Weights of a small image captioner.
Training: adamw at rate 0.0008, 9200 steps, batches of 256.
Data: trained on regions of photos with short descriptions (Visual Genome), 203450 training examples, 11.6 epochs.
Rows from block 6 of the text decoder, named by matrix and row number. Rows with one number belong to one attention dimension. Each number is 128 + 32 x the weight over the matrix's rms, rounded and kept within 0 to 255. All counts start at 0.
# q: attention query, key and value (stacked) (decoder.blocks.6.attn.qkv.weight, 576x192, the q third), inputs 96-191
# k: attention query, key and value (stacked) (decoder.blocks.6.attn.qkv.weight, 576x192, the k third), inputs 96-191
q.122 [146 125 135 123 130 159 139 151 122 153 131 118 163 164 178 195 155 160 170 165 132 137 110 126 122 165 121  99 119 105 149 200  85 150  97 154  93 143 129  91 104 194 170 155 129 106 120 187 122 150 108 116 116 166 136 157  97  72 118 110 140  97  87 116 165 157  45  85  84 166 124 178 128  75 135 147 116 107  96 175 152 142 105 129 151  66  72  96 170 118 124  84  77  61 172 110]
k.122 [111 109 102 148 130 142 144 135 198 139 123 178  60 139 140 162 147 168  88 161 127 150 141 164 156 133 185 111  76 135 146  49 137 147 109 128 120 156 117 134 114 134 157 133 102 117 112 199 119 157 102 121  77 192  91  76 161  96 121 114 161 121 202 114 145 194  80 141  96 164  81 157 113 143 110 156  75 126  94  84 127 112 133 109 108 149 125 159 186 109 123 156  91 129 143 124]
q.123 [129 129 154 159 132 175 152 122 118 140 144 125 166 156 132 112 173 122 141 113 151 134  90 195  99  69  95 118 147 144 134 138  76 162  64 188 100 167 183  99 178 147  43 108 113 131 103  99  78  94 128 125 149 173 127 112 108  68 166 179 124 184  75 156  90 124  85 208 119  99 131 132  95 171 119 161  71 127  82 178  93 103 123 169 155  58 166  79 147 136 182 114  73 134 122 113]
k.123 [137 136 112 123 162 174 141 119 139 134 160 129 152 192 154 134 126 137 119 147 169 162 169 133 137 157  97 174 160 140 101 135 161 137 133 134 146 149 136 131 129  58 114 131 139 156 118 187  38 155 154 153 129 170 134 112 121 157 162 113  83  44 127 132 108 140  96  42 184 154 119 166 138 166 104 117  78 168  66 143 150 169 130 111 142 101 127 105 105  87 135 124 140 126 134  97]
q.124 [153 114 156 190  86 123 122 104 110  98 116 116 100  94  75  74  62 132 143 131 125 138 153  74 164  92  85  89 176 113  87 155 126 114 139 119 129 148 159 138 168 129 112 146 149  62 149 144 139 127 130 102 146 142 129 153  70 165 192  90 140 161 140 142 114 190 100 193 146 121 129 119  86 123  90 233 199 143 148 131 137 134 145  62 106 156 162 156 108 131 112 113 115 156 113 111]
k.124 [162 170  98 139 144 165 112 155 107 160 151 156 129 148  97  66  86 133 139 111 153  62 156 129  59 166 179 105 157  97  69  90 106 134 165 172 141 154  67 118 140 110 137 110 113  92  87 138 105  80 142 130 140 102 167 149 167 186 151 119 114 130 117 102 110 116 158 154 154  45 149 143  86 107  93 136 185 122  96  30  67 120 126 150  98 192 166 111  78 129 112 106  89 166 143 114]
q.125 [139 174  97 116 103 147 136 154  43 117 144  88 124 104 164  70 115 127 101 185 104 144 184  74 167  77 147 140 135 163 138 121 125 174 149 168 111 115 118 136 176 172 166  90 175  87 112 190 110 127 160 107  78 168 130 124 118 105 161 131 138 139 114 132  73 155 153 115  84 121  69 150 111 115 109 103 140 141 129 139 123 130 114 131 160 138 125  80 152 147  65 132 133 160 124 148]
k.125 [123 137 113 138 160 169 136 109 122  70 162 125 149 181  84 117 163  87  91 117 195 156 121 114 117 143 160 144  89 112 169  75 114 126 137 136 127 144 107 139 136 100 193  68 122 192  91 173 119 150 126 127  87  94 110 156 121 138 158 128 148 131  94 120 154  92 156  93 140 104 100 107 126 160 106 167 150  54  73 130  99  47 182 120 175  98 152 185 104 154 120  94 111 100 115 150]
q.126 [151  89 169 145 147  89 118 159 129  74 107 114 112 110 141 145 180 106  88 117 118 132 141  95 194 111  96 114 125 170  80  94 122 161 122 131 117 143 147 117 109 143 145 139 114 116  66 160 114  72 182  79 127  77 117 169 157 125 144 198 103  99 101 158 154 139 114 130 173  84 133 135 105 195 150 127 114 175 175  71 111 162 119 131 140 105 148 120 172 172 179 132 135 159  73  92]
k.126 [103 124 151 126 149 100 121 176 147 131  75 134  75 187  98 113  81 147 111 140  97 115 133 126  93 134 122 138  83 122  76 104 156 133 115 121 125 139 125 105 129 135 126 104 147 189 145 110 101 166 120 145 124 111 132 108 184 157  95  98 125  80 123 107 194  79 123 145 145  78 163 175 185 176 140  84 111 112 145 136  71  80 167 152  71 115 131 109 130 111 112 105 175 179 111 128]
q.127 [162 136  95 141 130 144 139 121 120 152 129 157  96 133 134 149  91  91 164 103 144 145 212 102 175 128 133 191 124 108 131 156 177 179  55  83 108 131 148 118  68 132 182 154 172 132  66 163 123 113 184 162 125 144  94  61 128 144 173 180 121 148  95 135 114  87  29 166 118  91 140 104 144  78 118 103  76 140 140 170  76 167 127 148 145  69  97 142 121  83 138 104  77 150 158 111]
k.127 [138 148  98 151 130 112 141 118 219 140  58 117  93 198 165 127 133 124 105  67 147 158 118 148 135 148 136  78  84 130 146 101 163  74 178 127 124  77  73 161 136 125 139 108 149 132 176 118 109  95 136 168 123 126 104 127 114 133 117 132 171  83 117 107 155 110 173 118 136 129  97 142  89 152 150 157 123 106  65 135 139 100 133  73 115  92 162 199 147 112 159 149 112 166 107 117]
q.128 [128 132 102 147 124 123 151 114 146 156 195  87 108 143 128 131 151 156 181  95 114 125 117 118 171  91 141 126 192 142 220 127  90 150 153 110 124 125 111 105 118 145 103  83 128 126 129  99  98  92  96 166 113 168 166 119 142 103 138 101  79  59 140 135 141 108  86  97 182 116 136 150 109 134 131  83 157 121 144 128 160 141 164 169 125 169 186 138 134  69 142 107 155 188 153 121]
k.128 [111 177 197 103  76 142 183 146 140 136  76 134 156  70 112 148 116 116  89 165  91  47 170 110  78  99 156 113 137 109  76 141 149 101 185 135 148 104 128  95 176 112 151 108 161 246  89 143 134 210 128  64 108 106 149 125 147 159 131 161 136 147 162 173 151 190 119 118 134 144 143 143 202 126 146 116 167 150 169 185 144 146 105 183 136 150 165  94 112 118  96  82 137 127 124 177]
q.129 [ 99 164 154 145 122 164 235  61  87 112 168 165 162  98 149  86 115  91 161 123 153 100  77 141 113 143 173  93 100 150 160 147 154 142 131 105 175 131 128 123 177  82  58 136 127 114 157 148  93 124 132 126 122  67  90 114 113 143 128 164 186 161 117 116 215 139 121 172  95  89 225 127 108  98 145 116 132  87 185  90 105 109 152 195 141 114  34 155 129 128 102 113 166 114 133 157]
k.129 [157 156 137 139 118 102  97 131  74  92 133  96 174 110 107 163 136 125 211 185 119 125 106 152 170 203 164 124  93 141 129 137 134 113 116  96  76  89 145  88 125 136 166  69  61 117 122 142 200 127 128 118 132 146  60 101  94 131 135 144  60  96 102 125  84 193 172 104 143 165 141 155 106 136 147 107 125 164 152 143 195 111 139  77 118 203  65 101 120 159  86 137 174 177  82 141]
q.130 [138 104 175 142 150 114 122  48 120 118 120  64 158 142 181 132 147 133 135 192 142 145  64 141 165 144 154  87 108  80 171 199 135  53  98 138 144  67 110 104 166  62 125 101 109 119  76 117 122  94  88 114 125 113 113 130  83  85  77 153 101 152 166 130 152 147 105 136 142 147 160 106 169 142  81 146  58 111 150 186 152 138 111 179 196  48  76 162 163 169 147 116 147 135  85 155]
k.130 [131 128 116 158 154  95 141  97 137 135 131 138 157 130 180 138 136 166 140 193 156 121 128 111 159 132 147  62 133 126 133 140 133 103 102 131 106  67  88 123 132 100 139 145  98  91 144 103 142 129 137 121 106 140 111 121  89 149 133 136  66 130 144 134 102 143 114 147 154 169 113 149 112 127  88 198 137 110 162 197 255  98 162 100 119 127 117  82 213 107 124 184 129 123 103 141]
q.131 [131  96 147 162 111 153 112 124 139 186 121 123 142 119 101 151 133  66 134 137 153  93 154 116 129 124 164 140 111 109 156 109  89 186 115 133 147  90 198 143 178  90 110  95 149 126  90 173 179 112 147 138 134 130 105 125 193 110 126 125 128 128  97 123  94  77 147  77 169 152 110 130 148  88 127 152  36 149 104 163 143 159 118 167 104 113 111 103 177  95 129  87 113 115 148  88]
k.131 [154  98 112  96 144 115 106 129 171 100 121 154 134  60 156 180 141 111 101 126 176 145 103 111 118 103 159 147  85 201 114 103 164 117  97  71 164 108 165 123 137  86  87 115 103 131 100 123 138 151 168 118 153  91 110  81  99 118 114 157 127 161 146 155  90 161 168  86 107 120 160 164 142 124  95  56 124 173 144 127 156 159 164 106 128 114 146  68 182 100 156 115 128 123  89 143]
q.132 [130  84 106 123 118 104  76  93 147 117 186 123  96 115 111 125 111 133 152 136 185 133 137 190  99 117 105  84 116 129 132 145  98 101 127 116 161 124 135 138 204  99  55  79 116  85 160 128 102  46  88 112 158  83 100 106 174  76 137 115  70 154 176 185 105 169  99 114 168 205 176 129 181 101 149 144  60 141 144 131  96 114 121 140 150 173 125 121 142  76 131 143 146 122 127 102]
k.132 [144 172 131 120 179 110  79  83 149 135 145 138 166  59 125 137  77 115 167 184 128 100 152 123 142  90 157 104 124 170 129 158 159 139 137  98 159 123 160 169 154 103 161 155 131  99 135 121 141 174 122  74 138  90  89  95  88 158 115 143 129 132 166 107 109 154 158  95 160 134 180 147  98  77 148 143  86 127 123 172 211 125 173 148 109 162  62   3 206 115  64  95 155  88  92 122]
q.133 [154 124  51 103  95 123  91 111 124 120  81 123 134 138 112 189 141 123  74  99 119 133 146 112 127  92 122 154  92 135 110  48 149 118 137 186  96  92  86 174 107  65 101 128 108 105 184 148 114 156 157 160  70 134 151 156 121 158  77 125 172 141  89 160 120 106 106 110 191 170 127 123 135 148 188 179 127  82 112  92  76  91 136 136 118 123 104 140 160  72 132 160 161 104 159  84]
k.133 [148 125 111 109 168 123 129 131 159 107 105 172  94 176  81  86 147 109  79  61  14 143 103 126 125 112 146 207 154  43 102  61 131 123 104 169 106 152 171 136 165 109  85 104  91 126 102 150 107 138 102 142 138 110 156 118 184  95 170  90 160 139 151  83 150 123 128 143 140 110 156  95 103 133 145 120 138  99 148  83  69 101 136 127 128 124 117 201  92 112 160 154  98 121 137 102]
q.134 [117 152  93 118 116 101 135 101 136 154  79 147  61  63 138 101 105 110 130 149 125 121 159 129 117 119 149 151 154 122  98  89 109 147 169 159 197 115 154  80 109 110 123 116 113 175 179 109 129  70 108 160  90  93 138 154 147 184 171 168 108  70 145  97  87  76 110 170  84 136 171  93 133 145 139 137 143 184 135 147 107 150 105 182 132 116 110 113  83 110 141 112 103  68 171 149]
k.134 [114 174 135 121 135 127 124  93 119 130  89 127  98  64 120 167  95 152 177 108  94 114 122 157 201 153 162 149 171  86 144 128  80 139 163  64 151  89 163 157 109 164 135 163  98 121 171 134 124  99 138 124 139  80 150 159 142 119  80 102 138 121 189 136 120 123  86 152 136 172  75 214 144 168 140 153  92 152 147 109 132 115 142 156 106 126  95  77 209 128  89  77  70 115 138 118]
q.135 [151 143 105  95  88 137 120 142 109 136 156 120 140 133 100 145  77  92  75 111  91  96 153 166  75 177 120 132 123 127 129 139  46 153 134  98  63 100 171 173 160 130  98 144 107 184 205 118  86 153 117 122 113 142 122 147 138 160 102 151 184 143 152  67  89  92 121 114 108 128  87 118  80 151 114 175 157  95 114 128 128 117 132 133 120 164 163 156 139 101 133 105 164 159 179 138]
k.135 [140 157 112 132 109 136  81 143  93 125 152 217 143 111 122 106 144 118 140  94 109  73 150 190 143 162 112 149 143 110 147 104 103 114 110 133 134 116 124 158 150 113 120  55  68 151  99 124 134  96 160 134 167 117 164 143 160 140 167 116 140 123  50  93 149 109 111 122 163 118  98 152 165 113 120  79 176 124  98  72  76  94 156  91  61 121 115 148 116 114 164 110 136  91 116 143]
q.136 [112 158 116 190 153 179 183 138 107 114 166  81 119 154 177  56 121 177 179 148 102 182  71 110 116 117 103 130 179 106  95 108 169 106  80 110 139 128 103 108 124 180 140 186 170 116 124 141 103  86 100 101 139 118 180 161 139 111  99 136 106  95 123  92 139 154 102 145 109 160 132 141 212 166 122 121 130 122  50 118 100 106 103 137 203  88 127 162 127 108 168 126 128 117 107  94]
k.136 [131 136 153 131  89 169 109  94 134 180 114 118 110 132 181 104 103 110 157 157 150 183 166 114 163 152 127 107 132 145 155 139 132 102 141 120 148  57 137 106  76 167 154 158 137  76 137 152 106  66  99 103  89  92 139 163 103 171  90 110 170 181 187 152 128 127  77 139 120 205  87 160 101 136 110 178  75 145 119 108 130 174 128 137 110 133  72 151 104 112 153 127 126  97 209 156]
q.137 [ 94 134  91 132 156  90 131  73 151  93 135  99 160 152 120 116 129 157 103 166 132 132 144  90  72 148 162  90 171 115  53  84 155 100 142  72 104 180 114  93  81 153 186 103 106 156 136  71 127 120  92  91 135 143 105 103  72 107 156 100 168 117 102 159 139 129 126 109  66  84 160 142 112 187  87 132 153 169 104 193 177 135 140 114 132 132  95 165 128 155 132  91 128 177 134 153]
k.137 [141  78 136 120  64 133 174 132 155 165  75 155 144 147 131  62 191 174 144 143 176 130 147 128 116 143 110 124 119 110 151 117 107 145 122 131 129 138 123 146  31 106 149 115 169 111 108 151 133 147 139 178 130 190 115 132 154 127 141  97 127 112 108 106 133 166 121 120 108 156  98  90  98 140  93 147 120  86 128 121 173 180 111 179 111 158  77 113 156 176 151 149 128 136 117 158]
q.138 [ 97 131  74 122 112 143 151 159  73 110 179 178 230 130 122 113 105 146 120 116 165 144 110 142  96 101 152 172  79 137 153 151  96 186 105 110 108 141 145 180  81 121  89 142  99 118 162 135 142 162 147 123 102  87 115 119 172 127 125 106 153 168 115 147 124 122 145 159  96 177 153 181 132 121  83 121 102 164 121 103 113 159 177 168 167 112 153  93 120 119 189 141 159 117 144 140]
k.138 [185 162 127 162  89 129  74  86  66 149 147 126  92 133 138 108 133 149 132 123  83 173 142 144  84 161 131 177 152 126 112 114 159 123 101 145 129  72 153 121 161 179 124  99 117 139  88 123 113  34 119 144 144 121 102 202 109 131 108 148 182 143  57  96 157 176 127 134 172  88 146 207 136  88 171  91 149 156 128 172 124 119 155 123 152 115  91 128 179 107 127 112 120 126  84 126]
q.139 [127 105 125  97 169  71 126 151 133  87 148  81 140 145 140 163 155 184 125 149 151 135  38 165  83 159 120 113 157  86 125 169  89 100 139 188 117  75  84 146 137 204 133 160 150 112 160 101 112 140 120 139 117 125 141 126 123  49 116  96 160  98 164 131 148  53 109 139 127 141 133 167 179  81 142 173  87  35 107 118 132 148 132 120 152 127  72 130 154 147 162  96 146 172 114 110]
k.139 [135 154 167 171  66  92 116 107 115 124 150 148 104 148 122 139  89 157 125 173  86 127 147 144 176 117 103 103 133 129  79 199 158 109 108 203 119 116 117  38 145 120 141 144 164 129 164 128 125 122 120 118 158 101 137 137 163  95 108 131 120 167 130 121 120  68  82 148 148 186 146 131 113 109  99 182 121 117 141 135 185 118 143 132  50 130 124 131 152 142 111 133 114  94  89 160]
q.140 [141 128 127 129 130  94 117 119 155 164 148 135 137 128  88 114 114 110  96 125 170 162 106 131  61 148 139 121  98 100 138  87 108 169 110  93 167 158 146 143 105 141  90 110 117 168 126 106  82  77  93 108 120 127  68  83 157 144  80  76 160 123  96 156 129  79 188 139  98  90  98 121 153 154 146 115  88 156 104 203 161 126 160 168 133 132 141 117 131 147 152 128 116 158 138 105]
k.140 [146 121 168 120  80 129  66  67  92 126  95 136 151  94 190 113 164 109 150 161 185 102 149 143 111 166 151 153 115 130 129 160 104 142  84  57 186 150 194 113  54  88 124 130 130 139 137 147 129 127 182 150 156  92  77 150 153 132  92 148 118 124 114 102 119 198 137 157 128 155 114 153 130 115 100 108  55 178 131 158 187 147 124 128 112 127 131  37 153 155 105 106  89  97  95 130]
q.141 [ 78 131 143  82 190  73 143 185 111 150  99 162  78 167  98 188 165 159 113 141  89  86 154 107  53 184 132 126 165 105 118 101 129 144 166 124 133 214 126 100 148 145 158 155  73 173 150 150 128 172 105 217  82  80 144 140 116 114 174 106  93 136 117 121 186  42 158 168 121  68 112 220 140  91 121 115 162 117  87  90 131  53 136  90 139 104 122 113 120 134 142 158 117  78 151 155]
k.141 [139 123 120 104 128 119 102 135  88 139  92 138 116 191 101 165 185 121 114  99  95 126 123 173 119 118  83 119 137  84 185 118 134 143 157 120 168 156 119 143  67 120 143  94 127 136 116 157  96 132 119 194 102 134 169 131 140 111  68 107 134 108 143 181 162 125 175 150 152  71  83 113 153 131 118  53 139 173 121 102  55 140 117 131 117 130 165 124  79 164 134  61  85 171 113 187]
q.142 [ 57 163 179 179 164  61 153 147  39 131 117 144 124 127 105 135 146  54 107 123 143  89 134 124 128 187 178 155 122  81 101 167 152 162 154  83 139 188 122 112 141 183 131  87 139 183 135 162 197 154 123 121 167  39 124 136 121 136 165  90 142 102 107 145 114 124 149 108  73 169  94 152 125 143 104 123  93 145  97 126 152  58 170  67 128  91 164 147 146 110 145 109 131 155  99 172]
k.142 [122 106 129 102 153 154 128 177 147 152  77 125 127  62 138 158 140  95 189  30 139  89 118 161 137 140 128 167  98 185 144 153 147 107 121 117 253 165 115 138  82 200 134 124 192 105  83 131 125  93 138 118 127 168 139  87 144 139  95 144  82 144 130 156 111 130 164 119 133  97  99  99 139 158 168  79 105 171  96 121 140 163 161 114  96 109 144 116  86 112 155 132 103 217 134 183]
q.143 [125 132 130 133 173 142 115 109 106  85 123 131 163 127  86 141  88 121 130  85 161  88  59 123 119 139 163 115 107  59 125 116 110 142 136 122 129 168  84 118 142 114 122 120 134 130 115  69 122 109 148 135 138 120  66 137 167 146  95  93  96 172 104 167 168 153 120 177 129  81 170 117 141 119  73 104 141 170 124 126 138 164 159 186  99 134 143 154  89 119 138 148 130  90 150 131]
k.143 [119 147 136 145  89 108  89  49  87 135 120 142 160 113 172 117 112 126 136 107 113  79 121  76 130 160 159 120 155  80 182 126  84 165 129  80 130 110 143 131 120 123 176 122 162 116 117 120 122  93 149 136 128 134  80 127  78 168  95 168 165 172  75  91 103 149 154  99 174  86 155 162 109 157 102 143  84 100 138 188 166 124 171 153 116 107 130 137 156 161 115 133 146 120  93  74]
q.144 [163 105  91 115 164 126 169 109 151 147 150 132 172 100 138 164 131 165 128 176 102 123 125  88 144 107 178 182 164  84 122 108 122 133  81 115 170 122 123 105  94 166 132 138 105 108 109  75 153 137 181 120 109  85  57 135 124 148  64 117 163 165 151 147 152 119  63 155 130 141 207 130 173 167 133  40  85 126 174 153 135 107 138 156 165 123  49 104 153 163 104 190 171  97 102  80]
k.144 [172 109 132  54 140 140 137 151 113  91 158 162 112 108  97 135 152 144 116 109 130 146 150 168 145 172  94 188 167 191 123 138  71 109 117 148 133  82 166 116 127 157 134  65 112 160 136 168  91 112 102 138 112 176  90 151 136 145 181 124  98  76 110 125 144 155  48 187 152 185  51 156 126 116  99 129 158 168 126 125 147 186 141 146 139  84 165 125 132 133 199 162 123 119 130 116]
q.145 [108 106 147  93 141 125 173 117 106  91 119 174 180 110 150 119  85 121 141 115 135 133 143 156 202 133 180 116 130 104  84 163 157 111 171 114 156 120 115 120  74 103 121 129  99 181 102 101 176 133 180 153 139 134 109 124 176 107 130 109 165 106 112 112 182  85 192 114 132  88 176  32 114 107 143 141  87 117  92 106 175 152  65 116 113  98  52 111 119 151  80 158 125 149 132 111]
k.145 [138  93 107 122 140  88 107 179 128 112 181  97 127 127 192 120 118 182 129  87  64 139 126  96 131  88 130 134 149 177 149 128 146  76 122 159 148  88  89 174 123 156 185 109 150 169 115 136 106  82  94  69 136 127  90  99 125  48 161 131 117  28  63  93 151 141 163 137 109 124 124 178 158 127  90 143 150 127 139 166 163 135 142  61 204  95 130 102 210 118 181 120 149 211 102 124]
q.146 [ 94 176 148 148 179 147 116 161 109  87 148 156 103 110  94  72  95 147 109 129 147 104 154  89 107 137 131 137 162 156 121  97 111 130 144 101 129  74  85 110  93  99 156 107 132 134 114 130  11 118 150 134  90 169 102 130  83 168 156 133 108 221 132 162 100 124 120  92  83 153  86 122 135 184 123 101 120 120 116 111 123 176  91 181 127 134 163  87 154 144 154 135 128  62 148  68]
k.146 [114 175 141  68 171 149  91 128 103  81  88 145 118 102  69 153 156 131 135 128 158 151  59 146 107 172 153  83 120 172  94  82 147 115 173 112 132 144 122 150 117 122 130 108 139 162 163 140 127 135 130 109 129 112 157 110  54 114 141 147 139 152 129 140 151 136 135 144 130 134 145 132  47 144 125 104 176 179 125 155 168 200  94 134 132 108 108  99 127 139 159  86  71  62  98  80]
q.147 [104 116  98 158  90 110 217 104 138  74 161 120 126 105 127 115 124  98 153 198 147 158 104 116 106 147 132 147  96 111 143 186 136 140 129 117  90 123 173 103 255 163 117 102 141  55 179 148  59 140 116 152 130 165  68  68 103 174 174 201 146 131 127 110  98 153 114 114 111 109  92 160  88 209 126 109 111 136 115 172 118 128 107 155 107  86  83 180 180 107 146 144 130 145 106 178]
k.147 [116 137 147 194 106 111 115 129 146 122 162 184 101 180 145 186 145 124 174 142 187  45 120 159 120 167 185 111 132 110 136 113 114 144  73 139 135  90 142 138 104 144  70  80 111 133 121  59 142 168 151 119 111 105 151 140 132 119 137  99  76 131  90 127 157 182 121 169 116 131  86 128 152 183 170 122  98 150 137 136 181 101 153 142 130  90 151  92 158 204 107 156 136 139  81  79]
q.148 [162 158 114 157  69 169  64  99 141 173 146  98 134 144 128 157 160 135 157 178 175 134  95  82 127  99 161 108  79 160 160 145 166 138  96 109 173 111 108 117 161 118 105 124 106 166 102  75 101 118  83 144 129  98 170 108 125 115  88 170  56 194 125 124 128 166 127 146 127 106 118 105 194 114 126 135 148 137 137 164 122 137 157 167  96  82 107 131 127 149 155  94 125  93 119 121]
k.148 [184 173 155  99 159 117 147 128 106 129 186 107 120 132 151 100 138 151  77 107 121 136 138 140 119  95 152 103 124 162 120 101 129 139 153  96 201 100 156 159 117 133 162  86  85  99 113 171 153 154 134 140 142 120 140 156 155 130 117 131 178 146 126  97  94 112 115 147 150 163 114 152 154 132 162 105 113  75 118 164 228 103 105 127  91  85 154 116 135 109 123  75 165  92  81 100]
q.149 [157 158 168  90  94 169  96 117 116 147  65 154 124 156  72 117 156  53 120 116 182 149 227 139 152 138 132 161 101 121 120 109 137 137 149  70 141  99 127 156 122 113 152  79 164  90  99 137  83 129 123 167 103 182 122 107 147 119 152 114 132  92 120  88 135  84 139  97  92  59  55  92 173  58 150 174 119 125  88  73 156 147 129  85 124 136 125 104 167 125 140  53 114 182  90  84]
k.149 [108 190 145 103 112 139 136 129 166 150 144  87 140 125 142 141 148 173 158 134  77 106  82 143 121 146 157  88 116  98 130 122 152  64 135 156 160 156  95 105 181 142  58 189 159  87 195 146 201 114  56 124 150 153 134 122 101  56  86 111  98  87  88 145 117 116 149 142 101 130 159 143 121 178 100 168 165 108 195 189 159  93 107  99 115 164 155 111 151 103 116 168 152 165 124 145]
q.150 [122  92 106 134  98 141 137 132 124  84  71 170  88 129  84 138 143 123 123 100 151 168 131  72 180 155  66  97 152 112  62 129  96 119 176 156 131 173 179  57 160 170  95 126 150  99 199 125 137 149 151 182  97 113 152 177 152  98 138 196 177  91 145 158 136  88 129  91 131 106 172 144 149 133 147 130 136 148 125  89  86 119 215 183 108 131 172 137 157  76 117  61  98 108  72 101]
k.150 [114 130 105 133 172 128 127 196 127 135 106 109 160 167  69 169 115 185 161  99 163 108 144 142 133 126 156  85 117 118 132 136  49 129 115 135 105 153 122  81  89 130 155 127 163 155 158 110 109  89 129 207  67 102 131 113 136  77  61  71 118 120 181 190 146 104 169 119  98 111 123 104 107 143 141 114 160 113 150 140 102  89 119  77 139 154 107 172  60 136 141 152 148 138 152 129]
q.151 [132 131  99 164 131 160 123 106  63 129 112 200  86 122  78 100 126  84 128 127  74  68 130  82 119  97 154 173 149 101  72 104 124 150  71 146  82 134 119 197 140 118 117 150  97 110  88 139 140 145 179 165 110 132 180 161  77 175 166  67 122 157 162 163 117 104  44  94  90 155 141 157  69 154 133 140 142 210 103 172 173  58 130  63 119 160 185  61 104 100 101 185  68 162 120 142]
k.151 [109 163 126 135  62 151 143 167 122  83 145 144  87 160 159 103  80 111 182 144 105  93 159 131 109 144 130 125 111 114 148 115  95 113 159 112 156 110 165  92 127  80  63 133 102 116 140 144  77 126  78 182 190 156 178 108  91 135 125 112 152  73 188 155 112 129 145 144 145  56 125 131 120 144 171 141 160 167 138  53   0 143 155 141 151 189 123 153  46  47 147 108  87  95 198 114]
q.152 [125 145 148 148 127 124 118 114  75 151 223 112 110 105 162 118 130 153 148  86  97  98 105 202 106 110  94 169 106 136 202 130 121 114 193 143 144 161 174 129 110 117 137 114  67 181 116 158  95  92 166  89 153  61 113 117 135 131 183 120 101 181 152 170  65 135 115 108 155 167  90 143 122 159 164 126 134 101 153 102 105 125  89 158 111 112 161 188 110 119 137 121 147 116 119 105]
k.152 [137 111 129 118  83 115 132 123 132 115 130 196 158 125  94 168  96  74 131 149 145 112 127 117 140 151 100 101 120 130 123 122 183 126 138 155  99 134 147 116  67 117 165 105 114 155 156  71 110  98 171 110  95  92 151  68 103 125 149 168 131 216 193 115 174  79 159 137 129 107 122 119 145 112 117 146 143 146 128 107 194 159 138 135  11 178 112 140 142 179 108  97 100 117  47 141]
q.153 [166 153 110 161 134 169 150 185 133  98  91 128 173 173 120 118 205  97 101 171 147 107 115  52 132  87 143 108 110  84 146 141 143 116 117 149  82 184  91 147 105  98 124 162 137 104 109 166 110 160 102 130 116 141 158 135 127 128 150 107  85 141 103  80 185 104  90 127 140  74 128 115  78 151  61 160 186 127  74 163 208 101 175 109 124 138 137 137 120  80  33 115 136 143 102 126]
k.153 [117 144 115  67 115 119 129 116 159 129 152  64  59  78 127  78 102 123 143 127 138  69 143 128 120 172 153 146  93  75 139  51 125 149  96 117 173 143 132 144 171 103  53 165 152 108 100 172 101 142  50 135 154  89 128 127 181 129 113 112  91 110 121 107  79 153 102  71  87  73 156 146 138 135 138 134 122 134 151 109  96  63 207 130  55 117 160 165 111  83  94 156 162 144 142 148]
q.154 [124  80 162 171 121 176 128 155 182 101 167 175 106 129 162 134 112  89 168 137 195  86 150  82 100  92 171 174  36 109  58 153 111 160 124  89 136 147 150 114 140 142 119 130 160 170 113 179  98 120 118 161  96  87 115 111  83 133 184 169 185 167 131  74 185 138 102  96  96 189 116  92 139 131 176 130  91  90 127  95 147 116 139 180  66 131  87 175 118 159  96 157  49 130 140 121]
k.154 [147 112 134 113 116  79 151 166 169 172 142 182 125 150 107 142 134 157 177 124 139 133 135 133 112 125 212 105 117 193 113 105 127  50 151 108 228  98 168 123  45 103 122 125 106 139 165 167 134 139  97 124 139 123 153 114  97  92 124 126 111 113 131  92 146 127 183 176 131  81 147 157 123 151  74 126  92 109 107 123 201  58 139 135 107 107  82 103 110 165 144 116 145 171  81  40]
q.155 [151 200 175 146 100 137 124 112 123 109 146  92 187 201 153 151 138 169 105 123 151 153 130 106 107 136  72 144 135 101 132 139 159  95 107 144 103  94 174 128  83  14 126 132  91  84  80 140  93 135 191 123 161 122 121  93  86 129  90 116 141 144  83 138 187 116 109 193 128 153 146  95 178  80 152 130 115 136 126 104 170 181 137 143 132 163 106 110  69 164  83 102 115 123 107  43]
k.155 [157 131  77  90  83 132 140  93 131 142  97  68 138 106 101 115 188 194  76 146 117 168 102 103  91 125 148 177 158  98 149  69 163  96 103 144  93  59 107  95 149 108 175 166  94  83 135 138 182  91  75 150 152 104 109  93  95 104 134 123 128 135 137 169 140 143  73 126 113 156 131  95 125  84  85 168 124 146 113 227 185 163  98 140 101 112 126  79 183 118 167 131 130 141 133 131]
q.156 [143 125 126 115 197 132 168 119 139 114 185  99 121 194 152 137 130 182 151 113  75 127  93 146 156 115 118 156 157  88 114 150 163 156 114 142  65 107 134 107 160 119 190  98 104 134 143  99  73 148 144 141 190 158 151  96 119  99 142 169 170 121 102 129 201  74 106 100  74 146 113 104 106 172 127 125 119 118  93 122 176 137  59  87 153  87 106 148  92 166 169 150 132 105 128 114]
k.156 [132  88 151 147 111 114  57  94 127 132 125  80 121 123 166 143 125 160 116 188 149 125 100 118 113 109 121 154 164 160 117 149 128  76 119  77 150 111  99 121 135 126 154 185 146  61 121 100  72 179 134 118 134  93  54 133  94  95 124 176 136 146 121 132 179 161  65 139 194 127 113 132 169 141 139 123  75 148 158 154 161 204 127 113 135  87 111  87 207  99 133 134  96  64 107 112]
q.157 [126  76 175 127  88  96 107  72 141 155 122 195 108 111 152 167 124 136 141 107 107  89 130 141 171 142 182 150 109 137 152  83 136 166 140 155 193 157 156 142 118 159  82 166  97 170 182 164 169 135 119 112 133  75 194 134 134 142 134  95 125 110 114 114 140 130 130 153 210 150 190 152 149  82 161  98  93 111 160 160 144  73 141 153  92 107 109  81 139 145 140 172 123 187 132 162]
k.157 [187 103 116 127 143 164 146 160 153  83 162 192 124 156 163 118 181 108 108  99  85 147 170 116 143 129 155 197 137 125 137 117 133 121 121 144 110  83 127 134  80 186 111 115  95 163  92 131 130 152 167 134 165 148 149  99 159 106 144 117 160 118  93  98 171  94 132 141 133  82  98 140 163  86 169 122 121  67  88  84 110  93 165 120 131 158  91  71  70 155 165  94  80 172 153 106]